config.toml
encoder_arch = "convnext"
encoder_widths = [80, 160, 320]
fusion = "prefix"
fusion_encoder_norm = "rmsnorm"
fusion_encoder_mlp_ratio = 4
residual_init = "scaled_by_depth"
lr = 0.00092
eps = 1e-08
weight_decay = 0.2
Rows from block 3 of the image encoder, named by matrix and row number. Rows with one number belong to one neuron. Each number is 128 + 32 x the weight over its row's rms, rounded and kept within 0 to 255. All counts start at 0. Numbers have three digits each.
# fc1: MLP up (encoder.blocks.3.mlp.fc1.weight, 480x160), inputs 0-159
# fc2: MLP down (encoder.blocks.3.mlp.fc2.weight, 160x480, transposed), outputs 0-159
fc1.37:086214107110155144089127141155104172132135123102141121106081159034165162150169125152115117112106161142145169133089147155087111117098170154086122096171179108143160157179064121148182144138105139160119153120111132170108118140051103118194074157125122112103089119151103118102126128171130148087153124160105088148149104101133149176135120077103150145084156055116112088179105112123167175119167126139161117113112123146127094161237126106134150146179186116101152129100090115160147082118067081
fc2.37:120128099073125114152121112150119075121101074123133117123091101143124124135124126132127186069084156156100088111145129116117127119133163158156084093123086071091179127043139169139149164122144139141128198133147101200144094198129203155145096117158112186113123132217170141132110166149162166136119106118171114135151161108054125103161180100079152146169143142176147152077154164159093156100093135044112071086109133201170131098120075136146165130130138106105140159147120102125125144123110164
fc1.38:097185086157104114131148116116121132121080123127145162102075119098156141100129128140047154170154116116155145102107151128127086116100171124107192116175173141100104055171147130174097136147136114125121118132100150146143186150140163130125078151093141177083136160152107113102137125144150101121214103138152088062134107116103144168124142139134115145035092092108116126115085106200121117187108199170188176129107148156130045141159098108088149161116129153091171135081098156115131142205082101
fc2.38:181159101086170093117118133153083090145134144127128133139119115062126102111134120136179147136100114129145109109106120082088141129109063188147137139091184137113133131121108159139104092180082079129120131074119115092132077097191105133104168110169106117147126119127144159112093164108096146139119120093136118088052137246135182122166152156134154157142054092174085138091101142117078163113112137150142186175207105155157179135093166101125166081122090160145167123155161091117165164074147106
fc1.40:099079110095133088142177118136141104134106065154147125161107125132074161112091150142108138135156128094105142048130102097110074149114128071106145136081108082098099094140132148114147128146168100114119201096156110149090110132152195108172154127069137106138121182134142118089140161124153065076177106138132106107094149114107182143106050145163151194105123101136175140086074079125152088101106164187135117141066144150150093114131108117186124160064099134142100188135156095182119170075176128
fc2.40:137126154105160133134034167102070143140153164096156135096124151108119170106156115142120041131104146104128162133088105137133129131123150142117170118156169117072131111131098121102102166116114157145107133190150154133093091145102086092120100080119150158092120121220147144149185180165123115134095131125173133203144120170098110122077106098104120080108191160154073149086131124123083094116120150155127168161101140213154099084178116151089160184097170184103178095134100092171138111088103096
fc1.41:100201162172109127154159085158145091179100148114143123130159134103120143133134089079119135131122193123057149117115170155121098117087121117082106168155110112112111116109072129132175161181111030113155138095078127136250169146142166102120114141131088127139091099125116134084080115141109182110108128142116150112152140128172117077115142144091133114168161125152135120078131125137174174141154085123144170195154113144082120144171189164135130121144172144176148182125041162157095155116166132
fc2.41:145074140098132109100095138090139146126089128139161127121162158159104102166188156133077154103045110145101191181118147121118142172135141196134110088117097137195113163150163116137149110133122108152090106116159195148134155140081119139104162136146104146051124103096111141085086157103101149133129093165167155106148101096104102125179135164126140178053138127117145182061143096116143130105152168160127128101187162140139177041124131123104193131173162153131148131112082133189132114127092040
fc1.42:105128146167150162109132130129121129128139063117111139129109206150098181123123131173133142190126190079125125147099155133122117176093080049109136150160159096124145065169119150118092053168122060159185094091094104133189129158092138101139158126126125175053096091129221101076073108143142137091162157112080138090085127128156108164149118118106084142127128089178154119164154170143141132129114126134125146098116114111132109106155116184136093167152141116069154106103149187122124110119175194
fc2.42:153116128089179145033100150217198137074071169095146154107115114122139153118098137125159113132111143201175180130108138135100111123121097167078118098194098118139177030125117116138129165141106109084078092125115123142129138162165108144137206162129135140119107064107120113171132124103120143107097139115188146159100148153094127139113194148144103167134146116133089126134164127100119114125125186133105046109128097150142094145100073134072156150140127127128086189145122118162138116100057100
fc1.43:165065103146150126075121045119130098091141145140124150120117187091061159108118120093100144102073112096163184105055083116126127198116111113188139160187157157162095134176110140189127104097097147166157128083121144185151142175132138141104161145143116089113101131146071132104178140114178124092086119119071149144084086138168106121184147148111122139151162138100096172173110199177085115138106144131128087123102103173096145137137114146112180151103142089147103085162173157133111086158179145
fc2.43:170147126132125209194031132104090185117141144124139164137053126130165155137103141119184139116147154156064169135122142146108120112107146152115136094107150142182064124156081131099106118116163156118085148115117085163124125204108103072105128128174110108119146148117142123130113177185130113096128133123084138150137150205157166099158121166169107101112186131110116131155168098167093164056095113138171138161052134131076134088094142058145140116123133132162162149095052136127103086133104130
fc1.44:131151126084090149116095111124050163103148136126147109179172084110105086124130125130109212130109178114023136078099185129098120095122092112137140128144107123110126103138137120095131132141146127117107089121147136123151162134126144129179111122119137198145115102111169083141133051127106132132132126141125133076164118132155144159125180070134175120143111184105124127118115067099212116110182134122182140146185098150118088104124167102155067072179076096129188122132078157164126096196116199
fc2.44:133121146158108149112162102119124127143152144088153163100160178144173143060150159110170147101113127075105161169103162160116103087136140150169156085107110100174149131151084084100121086138104120191097061110197172101149123123148079165161144101141147139129139172079160163103126123122135109179102081130109099088137137120070149058129168128180120121105153167099176176126097112089176067094205133167132159127203097145126146131111111175129149128166068149189155135135100150211162108147122116
fc1.45:101133113090104170139197110130137155118124094135085129111149115097100132111103121141130133099132146167165138113147070169112125116041138164183135133133120166194099112112124074111140127141157074172100126121162112105091059131079134153163218172112135209103119128139163193105137117170152129128130178175101058193077145113106112121096119111103145141107160098097126163126094117109205114197089115129142160135147183124168088127096071171151085121116083091134137162109089178151142104120145152
fc2.45:133065162099101123128169134134177081127116116056151144109125130104089196126086158103125128155182080106062181109152136116178151155101112085099081104111111164118102120138108091156150140122169144115171168132164189124078166093058192150209105138168152145127144081141127159153151154175154127123194108145105125174148129142099110117139114170141122105136179120149161120082087112169168099161153156108182132089115118159105149114153121157154146128120149107093113041158165128202125125161065140
fc1.46:143085137141083111123145078090093131112137180142104120135144074141143080119153164155136183039069132172112164159129094133107139143155071139122149097160130152120156099134123142140098087144155151073138132088125174168167123114130132173051105103124086123034083190165136099164116148139122151088115123169132130134096144176116140123204123123138133098156114080181110123108194142079092129133123169198089145104061096174044130112131173148121113138106093104112147119145145062153154120155115115
fc2.46:131142120153074135166124141141145085126203101120116109154058125130119143146114094131035077182122168191139058069142193113172141159101054133086135138126134125084167196116107165118126113160098105168160152109099178161092090148087142088156083128097106113121157099121151101185146099205152043120160132123116120166152082131122161148113149121128150136114165116130113137147092140157133138110135090129156148071095163163121102149160212134134117154179166132115172127111108167166104149114135123
fc1.47:106073112104155113192178091112058086169125132107130068133091160058063149112123094140150121131085160186094175143124076160110136187120099089130067146129107112084073105139121142147084159162068110123119085131136117137112122153146129159112124138166166135133094168133167177075130100133172117082143144089077156098099081127135083109167113081148155106117091121184137196112079145139151115115129164182116159129153139115148124084122127165153098126061148199078144149124135143091113060148150137
fc2.47:191062170085130160079079124105139137115096135128096144108168160153141173135156169065127125118118123108161207154098096159112135150157110127131140058143106130175105120140139109154197091101165160095098128113099145146150098121150153134159164125213160136082093131127121130108137194113117092086142126150188167090118132077142060105163169137166107150144111125142145160078129077117114130136134150079109145147149130198095138088037061150108168140109085108131094106160124102108115142137048110
fc1.48:057103146065114144180091098092140164134084097121123145181132199132143108166096146174167091088158140154096110144124174093176134118092101178069156131109186135123103174123147172135153140126071095190116125099182146142124128144144102099158184147121150140161088146155167119111119160143137103098118051100111093169149146169143115124140112156124138144107166057143179091075120152108092090156160104152152154068109171118112111109158055168132113178073142166138129083134177106138095118085089148
fc2.48:158099177109155131071105180084092159106082064096140144125083160120083099137170081174069142154106114118086154143176137111096124110186101132134153114134111123125068138124125141117123143137133219140154102116166125098116079091116075172171157106084135092149090106093067136131176111108157133097118148136134113132133155121076077152135140111155115177123120158153173139068132099161116133218141149134135184149095214170130178127172127175111170134133108158099178154128157058140095093130103113
fc1.49:111173100138153146154177051135160129169095075097130148111125070082084170101161140092112141086144118175146165121120142128111091182163064117152141189123133137184146139176106107117154073126164157135135166117127131107138111162090140151116169130095147114104132122093180133119125092103214120136120131177133103122092172063206139100164128066072173197109167089170106134086106145121128127138127089120119168115150165164145123085165122051054139149066159138135124108157144152125150111094134141
fc2.49:116057129154102132096125110168146116129112112085105083117158158143136163124138154135174047119129105107051098200131131135109129159118093117136075111093115060121135120160121113133189136111102128148107166148123149133105126081078126118151090114183131142136120062182112065127163064139143167120192162116137162152089077112110112128125102169200119065086148138097072138087121095119153142128086126133185196142155114172152151144113168152188196176127099117118101157138078071108155133149143135
fc1.50:051126154085114143142137057131093109138117150111097098154131196122123175067109129161119164163120128121169157050123145130146073100085152167189090165186082164119106163124121121169112120163105126129080133139154151100164120128144074109112094078144087109115156154105150104142125118084132140087165126151123129161138183093169106088081125108136122198140143103097139065155027128075142097081106129159095129139146121166102113114122142164170131156155135132115181084137200169099113086185118150
fc2.50:124096169174179107126131095168138122132130148115117137115149132144167103086102102149113095117145149094045160136111144126110147114086169152109091158134108113108143117140129089084156167152073121077151091179188118141112141121128108175102141124165165100174187204150100141147095088134169091111139175082099135078071108165158173114083195138175135128104126083177180154181139144137172142122188082127130163138088116100141130132118116149091173131192169145089077059110109101165202142166149118
fc1.52:082087096203108090156114098115104163143142086127172141170185125109084157171175132145115083143137178169084173159143164111161140103137139099129066102118155145120134105157087108152110122101096073108115087173095079154183113179153142099142146199170143130115133149188132136141153161111145080160116141104081129134123140085161134089104131099119092158116129144089159081084080137147192107143070160164113087109101107092096053129096085122107121183101123176175184164126123080132154148096099087
fc2.52:110058182163102112184109138088110128100076144135124179116114080136118138163116054126072142182123105133103169127098178185067155091116162179141130156101134144125070184096124170106149115167138152176139169107159155138113123118109107135145099053106135153066073092080134125127118243114155143108110150126091094118168147178129156158160139173183146116144102088126174178034123107129100138139128112131185143112130102113163110101142118128122163111127082136118171146116168124143147131147099111
fc1.53:117140105093162138131131091124097116115127126140093139112104174064154143115143127166172158067122143129130152121144124130126103125048174171081163116097144104156112149205166133075082137093137087115126151101128121118134131126135191168107069107182111181070135126151099106125040172079079078111121134155077163109075103137137174129128083055135091161176231111134141109132128146110142139082123120115107160149173154145112110132120122123141172127090137065114163100127041074110129113104121102
fc2.53:115152108116183098086160146157098047109138034159111192150144137148160100095131100174166180121124105138095079121115147119126095177106177110090164159145130143102124087107108117151157198172057148143137125149127118147212113161115124098120144178132158101102089116141150147169107132130116123147143152128076088102101119116108103098166167099100142167070175097176105127135107073095105197153139130194185119107100112150096124134162134129089122136151130145181098129109110196166123122146212152
fc1.54:118090173168145170123071117138152122131151111092139169155163127167129144152111054128161154101127137163121187114141164112106078089077151121150201095169157201183134099127129161121129132127145147090132148133141160133143126167106120171068138153100086126168146086146194118090113145150112161117121097141100164204130118137158149124107059078122129170108123096127190096057115101124128126133109107119113186137100190140107098187131089152088197171148097073196071165133123125088140146137156092
fc2.54:045088139162125119068046179209137123102084184119106138109118092123122113124140140100172078115172172099102127132145118147131156141103144082098153108157153205152133131165117159179158160138194168174087106167113117188169106117082121108100094108146081159115110133178104110122148137121118143132172121158151084124157142098168179089132136095158088112123134140151120109119195138065102129062136126139158152140101099122134114119065121116124166147122198187063110145154123124120127125072110073
fc1.55:117149144100152125125079072094063157130125101126120128199084086158125127091095108140135123104175106162158144072096108099123160140135087115193093129093169176147132150119090094107133144118098139114140126162174096158157129087111122060173076159167094090157111103119068182143136185112155116056095073164119087122098118102133102160215078092101105167131149158148126140154110120111144175117169137112109133093157124136083165109130131160143194123158162084170145104109056123175207147125131116
fc2.55:093153114096137080131125143095121182189141149059082096108117136144138157148121088145104118130197121102164110094132165162157095142138120112145142112119160126173163111097077146112063068131245144155154163141117112150098130146175152107148030161130123147159185091097097131091151186099140193145139097093186157105128136119163157182157123101147180155153131121094100124120135109086076130107136159127124113098127174140122099083118121111135090151040154090101165129134169158142127145145086171
fc1.56:105126081128096152138139152068073186146151066129138107071085134109144133128136137129132180145157152163096126121147096110128141170101133128108117093220141151126153099170087164085116148133124082076105126173148096175107160149123097114151177114139146119129116086176135141094103123121102114168153083107115149161104216161114156156142103134159153092074150091061112111148120150117096127122160131116183148135103111203027148082078115107167121132090177129128143118136132201163160062155072136
fc2.56:169087086108123142179152153173169112137088193152118173121138152125160163144150141121130074099127099157116129131159144122129138092075097145144192102118103101121169109122127152066129107160114151122146133079138063111127133133137206150120163091068091109113092082124189139111112104123133087124122148092169084163146191142105146107105200118168137179151113173197125143065138161106216091171075160089174147137150118153102123151149076117074127154104163130123111089169135105172088112072123098
fc1.57:121163172128143151167102085125117100160156126123132120161160132151133120088175122068124125101106112177128101170082131154120174148104127158144080160167168119128114187185121114118108145181155097157129140134118141114145175195128105148147148136105072202114142128076161123081162082071139138164144126133120082151143086103171118089120165133092127136059090176160152117141109061107125115093176154131076160102066122172070145076093103080174140214120148142111137177094174151120137156187158089
fc2.57:097152125139080103155163127108142104096157142101084139125099072098102153214120129190122081066118183102089132118181139147080120123087128119104114159096117163146090111100102185128180118137117121176136088085130148116107125115099154151182178085130155117137099090144139144162149033167070078084148135106080146150109118086118132132115139146100154107085158164099114116180132109113240134104170120150173131100146133112098114159215137156169124135090117134162081147100083135155118136149180148
fc1.58:130184070119127146125163085101104069130100128107088075132100173115154171089125064122137103137095193084141152177101103107060096144100172146109164153125147088151110145079112091170128105158102087137102087163080165163131082178113099122157092148114105143124087183127165144107169123124103191118129154128133122062147123158142164136156148146054101142138101137164076153101174167146166110099201087157138133190126157164133140109159138113110180139144119130144129141087117180096091125200074094
fc2.58:118122137121069181067181156122119096171156107069130101135134187118106135126164113118096161111109118072057106180147206093031080167148107142171090092125110123140125149112106139132160088118166119137088108107137198121109148130125167144162171136111068150149140094208148091114149142127131152082144106160119143117133106127156117102155154178106144137133113180147155107084102090173119105194161188116156122120191101147088111135165101146184183094146146165102136148129115118167133109159081073
fc1.59:112134102133093184181165105131155174157100162172104137119073071113110189138122089187153132111119101142094115120104094147145136082133109151178164117117108134153099134135126121060127079196172109148077123118078157155182129157148134136153126169109174107192135111145110138070132191104158065172082138131069131102106131085097156143112108117107148130168149121105104092094114148102095131165164091097141176068098161134158129129156102130137070220111147140173106174084091073105132152102138187
fc2.59:147110166114082190150153098069163098104105118157145126126135134098115129089167173166138094180163075103125100127155141175094147153128163128173127099108086126127107093141118108021162122165172161136148112152110108086061120092128159093090214118153145144153124100110173113111116131119091135106141148122112072087138138179188126083164066096121121107139145081090129109125119110090095148209088163219156145164142153112148135070146143165133105110110122142147197093134135115093164088103108106
fc1.60:134179107031206114127151111171064135187153161151113136140115158093144114139149119085058187075114100122154140099110140127132128102092097117157133111139142093050076068125099110117179133156098104148161136125145145176156136133104125139156124090111139144092096084138156157097096135119125143141158146130067138047126122070173113093149106136131126120160181116181133137162075089104133076102094119184150135160073128148117118157111205080121148096141127164066133108144186191140128140145134109
fc2.60:108123120174139153217142093145144157168176130125113135138138088162144074129116085113120158111119090166113158123125115060100189074110141113121103173089112188145147115084072143149122170161120063166141180151141158136043178111068079150118120097086123161110143185145121120112111108104122114107082094137161198151083142172076154102109122158160121094155139125117179182120076143084132135061143097102130166122144108118168114114079137096148156123199140093081104144089091177123131139139121158
fc1.61:108207140089125070132177086160094082153104177150133132167105155152132110097119177116128144167144113124185142092129100129081168146076121143136140160117143186186134139105120041168201154125063142091140106116163127124097082131108072119154122124129077129109127123187171153121132149078105115155122085122125095118157113163123081104206141127135117148046170146097121168118138135089124182077123148128132146200135159128117082121143142161153080120091170056078145112108126140175130089120093130
fc2.61:106093133149102176107124084102144107147138140045109115087115064140137131074123078122059076185138164152116101078084201151127112109087113086176140069106132130163163138118113117128120134122086124126101094147069107132130102123169202111101105120142131127108184079135182129094077170175168084134135173118142116122146113109146171117107132103145113124144134118118020119120150145165136134098149099097122133054186186127156105079147128137097105182143157078141150116136189100133087136112176127
fc1.62:114155046126097159150125118142142122126097125094112143104099092172149162179168121151151118108100158132116080159145151110144064131106127178189110096190100115157133137163120088143165134136083115139108122113069197177100085119085116163106109096097148116100118138092137086148152133110122124061139105180085179113093099083129209073144139076137101167075136049099144147074173095095149111108147131107091147145117154126091106147176125129107160118086142131094182115072121136142197159202111137
fc2.62:115109141142119171130163076153135072095129107167178119130086156134157165103151071125118160228095160122107105110136094121149146146147089105153119111172079082114149086070117161180137086167153083149080092120182143103102104152163150120112161177127110196138095088164134029167148098163148101140133151114112098087128156115171172094088108120149188139075132108108117107239111109120130156167109067117156099150142088115144130111133114128111124107099152129204100150130100115152111156151116136
fc1.63:098123124056139183201085118154150147165105137120138113128092118127102123161125124129153171189123110136178166187143104133062153140104136148192145045181161078120076086147129152100121148157119129097066098131081141101125124135111143100138127064112061097054136141167109104089172160102074111125125120184151111124118143157103156076186181098116101192073081071126103135103131090127127141110115153135110146118092113083127125086182054125147080160089108114146126147115161132147128127114138141
fc2.63:116148112170049179161132121053121097158158165136091091151170077133148092107174114126119126064120136072139101118109124157074109104156111093171143105129172132184116201087161083103150050117129124206133153105178139148173081100104150118232113110088108149111130134100124130110124142139152123136120129150041105140140134116134173100102097168091154146146103129187117123146129096151145139087173123098168118055156124131081129119193108092185143131105103156132106148126135156137121120130164088
fc1.64:114170151149123150127158149122140116113123136095077127158119151067118117061164125151061103148038068125152147153098163132129167052117149143135141135217139077098113149184094125087093105106132138118140119061102108137107099114119197119149146140149156130173101162181121102123143092123146125169093069144150098194156126112115160169158133122134074175103095111121077159110097089100080110078178126163097136096141128132145130149116103105144125138111132192170185068082180154117173130159102166
fc2.64:128139104126144132151165132156150123153133091140121149166156122079176090098126180146076074099154149099144111113150121094135143120123094092114157155136081115113109151150180136166123122104043128083085174133099096101148094169084168144112181185149133097147153158093152137175100151145084106114131152152189124189140128133086181152109077153064080076140151116182089157124179164142095150107118138144070079162102161083070110167079137171128168110085154139114073121167178114054130143085121132
fc1.65:080164169174150090138089134162197126199122062126139085148153053078144168105109146121071128166076182098218184167131049144140124115133192123144152075118148094122113121163123156116070071165127154102124134099135110153160117164080115084159111083153078129150092139147108099148175116123096188132115150127112154143092112133131097064116116114101138155153156083137196135126147095123133098108166148149146157137159144144136059079128147105096132163083113128111120167157134105170114130134133102
fc2.65:160114122101119176106154169158110168070170227138133098112146110084125178111155134080123145029145124133140111149128105159137095098145131121096152121135172092144143057102105056119156148159111141159113113145081118143083201127131106187127163124089145155109087103129140138114128127146158079174124107105104104130143161148085136130115125112123112161136180129076151083151108161061151145161145146177134086101139125092059154167113199143058122165152154128082198075144103142119146143087097100
fc1.66:122207150113109171167168118124146109129127132096118106141208127082079138189162160171126120044090061119132187129146165146116128152058090132162153134140166183133121122111129136119141106150129177131097173144164170166153117150121100188096147125111088091083126093108140096130099114116180085166078148136107181149090081190164178112151123112151082121066112085126132099134176118109139105081123087146105160146129202096141137107131139213166097067116150130114111129095079135128109125135123121
fc2.66:115097163111092143106083091104077086157170147123134060134048131177120139139116093085099135167082115171099145119102170182146106176103112084122106114157135150096115171062086162153170143164131147171093139177150178143122112112143127119148107149133097111161090072108152055170144176173204124160157128103083145110152081072151135096121121132177162088121110086120123121212100113143113117142154140131165143089130176189127164145142110111078142142085124111119193130147172088183112146132107123
fc1.67:157091143116116149184154154135122184180108134100172181105119172095127148095155143130123082075127108135130096084059155131176082126125146106126088093162126101119137107154133175068118082130142087139131123139149090184095097067097163178076105137120083147111154166165080133106176123099098110084147092105137118131148088207134161147089194073115092133138174123102107128169149141167132208108130123140093120103173109131101131122127094095114169161124116063105142122125142124132127095241167095
fc2.67:160164134124189123110082173150154192144125133140169118095180090140130160167157081157209079137115093143095106167126107085053123147146129222107154095152111102129216106134121156148128148124136132050089174152132079119100151149117131183116131186102176114144092123147100130153103111092035132129150163141163101142108153222108098132128132155113121115092133130137126120062095170115100158157103156143115122101152188170140131116183142131104127133118139126110118125105131077138146110111155061
fc1.68:127116082151127117182127117138094067123104111128153179143084080170096152128104110074153163158092154090153136103100075112082112178132138159140145043158148166123120090166129071166188164098148083147109175158128197154118151154146166158160079130143170179132098121157171162107132114140132115178143087092137105117136109158129139137149113117075127180117128063148148165119109080084122110135153120118094104120115144062159128154200107077170057152079154186152179095082093166138135149129131129
fc2.68:123191118145108139124228090117153043096098160113077155132125145084129101195116130100198134127112079135221138103125154169181078166106083132162084113112161157093109150117159116137149105119135157185107162101136148172120102163113139125178043121069112196118089128113145151123117109136147134172170096136121108129089112106112151153125121128094113169107085108103120173137160114095093090133143120088110142169164138099102116138072095127189136108087098140147089089106150147134174140162104188
fc1.69:130128158092100107153124107158139140151131078125116073159137176091128141114116174114138167132121113095155139055080127116104158117116107068175139131113134157135077118185075126135125078123164105093106118215111174095178156127152135098169124130120104089170128135112137157166152136126139182087069113135059183120087159131073149115154088131055161135092194109072076181178082119132172117106160085136103111121156138183143044127118128120143120138131179159134170177104093171150154085122141154
fc2.69:138185172135183146201123128188101207176147105159096127130157106156163156142095099153190131101100123148132127156112076160138132143091100146134143150125116165166104082082149094055116086180145142121095133166159116186085099137075147105067085160068103138105123092065123127108091180113151123133112096121083136111132136164086170103134146110203103150106157117119133134105117068157148080073115120165143178151157144083119102092102139170140131169121150131110148123029147111162155149148120117
fc1.70:126137172152117121106132132126127150151161131107153138144098170155161080129134147173060181138149168087086130115110167167088131120078076135129131078131125138159043086161090165145140097159104131085152118151091181194171103146066183117096097153144101166173125106100148116133139070147082184143055133107109074130138144120150089158105175086112070178095138102096181175110188113124085153175152098127152181071139140131156121114141116159129099156104129117172094172086103141169139162129100094
fc2.70:157106130119131148147145162156144147150138182172170145110181157089103144124138079123203058083190114186121126165108143114118106132101132143181113106129118114148083103119092105174147139077092094101098115091144104104114185088109132155142181200073079156139106078076124162113113084124116082179107138139175144156153139102127107126158142105124097130075135140064120107180113126079129115111115211132122171122131110122058142117178119170102148131108052144144094093143103094174156089148137058
fc1.71:094188146129153133143107135091113098136145134150168105126143146094078152123149144183104094148052136152134170160031122159150146126160119173157163122129148110102138122165147094076123140191144163082130158146135133128155173145167100182163079159075167142130139108153132121122145151125108101046122130180112191110092101166194107108129141136152141103221141114151154088134146108127086190100137086132086124095083130093102125091142142177195165161088127090077134189143097147121182119090142133
fc2.71:125113106104137087109082116172120105098148138109123097134127151095118111144110142114121044157162137070122188130125151073193130202095131168073110123159114149111123149162142184146162151150075162105142185150145119201087066154101122044117130162166109118115094134147138131163113139115143148099131164160179101137137160138170114126127090195150115095178139024086109151125108109104045161137094099169147082124101136169124120114148151109100113128140148119103084083145165171064096145104113152
fc1.72:142134114093140149165130074075094125114060151135143124175105080131136121077125121093101119197096088122130139083135198102174134088118140092126164098120159117129144102135092065143095069175113176194096109131120184092124140099172120121126109059065075081144162123161163131162133118134150099100136166117122150133133078174143143096135123076118089207108150148100117117115137077083101151101204144112152137095093146060137064113125142188163127115105109188109138168113103136153176165120122112
fc2.72:152119103141097142148226106135146135153187114084077106173128154105114098130101119074118130148101110139165101158119110223123159111142108139173172128122140111173113158075108167057130131157117135176157163140119121130088077150149107136148129158103117141144132113093140038110080054149142123134091115140208148161111132116081124133106110115142095146086155070086133115165094094074071175135139130153103145163159124094095147137113179176133126139100114050152158091188153190102122129154113156
fc1.73:151121115128160111196143144170146112164057125114158098125144064150159195140087053148194151184122107099086189101106127125090127133149145163112117114087154089130114043136126150113105151087082147170106141120147109147110142174087145116171114157141160099074103197133154149127122147147086119139128132152158063163119087108107095140115090117063094137112088168120137094082124141129121195138108103144160087122109103154092098136178143105140142170105155085136158074173118138146167219094163109
fc2.73:123138106160099186179189126062180139166188114115159136136087130126110122127160140161141105163088133109125114106159110108076130171099051110131114178099118166108077157132109124072124074160074105137117124168141140043115148143093079082087077124120168125168130136154111133134149174108154175124113160095078084129159157104147127214113137172119158077154192116119122157144135107170146086161077089184129146159091126115129122106147086166124126074090147062163145153099124145071142098125131136
fc1.74:084123169130118112191071087132174068154100184106020112112087131140173086114124120159092095134203100170138126101106144088143100120125121175177154122105155151111134119148150128086133118138129057155100098157149117129094123134119166146116154175110102160146113111114129109160097187134131143123098140104083105172151099075115070095136127156119113100126118100075160085118128116098151098081127139175168116092144142144136201208131158169229126102104099094172129121113173078121135140076138122
fc2.74:140099128118169135173187154091086144150105148048136067142134161106111060101152115126133196077125089135086199140132102135102147140119114165167133116113122169163143140102141108158159114123118106068099117129096135142133150142102123076108155136061160109082158108111125143087094133087146184131177180158070138042131178149179182113109132111103141134143113188108120091106165113119137125066120155124117134150143163127127084122121092123115163112086154135085023096080068077148095126112124104
fc1.75:174164103133154180131184122180157174119101145094109105071111162136161198104091120132137117074133140057170156141125128134108151158065144148102169106106092182125158095161118111123111156092162088082148134115186148132125102110145151143130121117039141130113150130132150081097060113092165150120126117142150089121118064116135149089178137107083162155111226105120115132171129126142198145090144108125120202126152146178103121139149121212176088099080141120104162154102132170119140106180107133
fc2.75:138096144152082140129111100171141066145117175114146139094139108184158079130136147136110123114160111117046098119154133159094164141124152103159081123167141111088126156110146074146152186110122144095089047133116129161154096154181178129149123151123103099124154106091125156145119129139148065145176103145154110128134084171196186124133120099118169118092137145171139139130095140177107115198104151121141191105152090140136127098112073164136109128153060133151029118096136080223184128121118070
fc1.76:076136136149132178161084071154106101176177097099139097119082114173080135086131167114122141168111106172134151180107129173164145095087069126126194082111136149118098089158110169133170138123147128170166128151081151114132171088143134134160110129126145138082100156084117128100141144149148134080167079095132117153129089080158147123064104112129160170103110167150171101099219155134076117137168084152093125117147124118144071139154150096194162113128111106160155075104123220120164075181109149
fc2.76:106148102175163095154116117201091156159173124149127135137108116090132117106160145103108111143087166060150106162121120117085142112165075156158031109136173043106145151127172112090126103123092145097223120152161155148193112132183123138096095181092083105131121130148047197107154117117126110167069186091144139173112105153168139167059127133144104147173113148115145157166125141109154132130091179103080112154114109103118077116116116090165130122150139130089138109140101117113135158109069125
fc1.77:103083131077108130157103150087110143127108122069139112180137161146104178120114106127090133120133080128091135112131081124108115130118165143151122111135146212082129114121149093063174138144043106128118098070155130228134112172138144161165069165116153096120139159134152076126159115116122114133086120136175087179096171124125119087112083162113177144094099136134139116111161150093151145168080156152108152086165172061139103088115157132106088200177077062088088120138113080118152076160153138
fc2.77:116089149139141134116109128094170124120095189105147094087145137155139049117135117100159151133102158188108105120117172163101156121118161117144115116102115157152099124120138095145133093142190165123099112124125073115090162126186131162142159090132078094145150153063132094027076150158132134139118105125152160131136129184149147110191177091166107160210110170164137091131135109130200123192128141144071073152167172097195124177106089104166119125122114124107199166141122130083093136065130105
fc1.78:102121123152157136116178123116148077108102119158144143136133127103158100133099167131102185131174134102145112172057128097149148191125160093154118065108122140125130101181152185110209099109085135128109127131089168183116101156169117085122165123152167141114098106164170116101089124042151115137064204166126139131110056106178204110135117139029048169098103131125110094127175118103163163116137144098155148128085115118106168105160158142112135082128124113142130093093159113162150141088096117
fc2.78:144192156141116173174145108091104099202121142134136140109119166137084136108166128143064104161120148133107109144129165091062157106136120123162163131165142123125123133121101080093123103067104102158117112126147122120059100084096125163103138049068098118178082121106159135126135095126115083140065158087068152207179087202121100150128161100143112127204080107108142111190110116123102142183073145122113132178114104127064112117141149159177131105083117181157178169104126167125135122122136130
fc1.80:171153125095152117144137165141125079180142130145091055150137140096099141063160149112115142156135135124217153163118124161145104114139134196093106101137172093154143177090107129098090132177114113184062101126115134172194140118097151124113153142170086214086141165164112121134129209153160100098143148161097096095091176150166127125106150189132170151147134117131109102171129124097173155123146107167083132193129124131060100111151109114156115158140141103076144150069096099142083113196154145
fc2.80:142137073081171099062090126114158100111110145131127149124108097107174206105140181121183177134153147142112168144171100094132118161180194119107149155131129137126134058146031054186116135143128108077173096177176087096144140091094105173124158113113090128139088127134137128129162115114092134123145162198142124079149146132137116131138089113111076109118156136112104095105104157109107186153159141135146109074141134175171101138053224135110110132183092113123130098118114133118072145117119129
fc1.81:103174115094141124128119093164129163141141092101141116163091184099161162133146121140129099138158150202072137140107106093113073096113117150046092154130168133178090100149138148139130098133112076153117154115156106162138117110117111134101119104101068144121121094123142082068117115111135109077099091153124080113115120139164081103177154100133060126152150085179167058110153078069160115083155082154178135136145199156189124138098115192133188128224107108126130164124175089163093111122120118
fc2.81:111098143100124071067134145140101090128072111124093099126099186169137141095125166113101214103118137112162112098103167183137080143196182144159137080157113093109120141080145128163182158109126092118119098129134157140193140112119120177166148142103086171074129100146109133092136139142152142147137143168150136171133085003066097104127117100145121181132090142134102135068170149146126108111156148111135138107125154169100138106110095145137094154010109132099131162162143104146081141137110162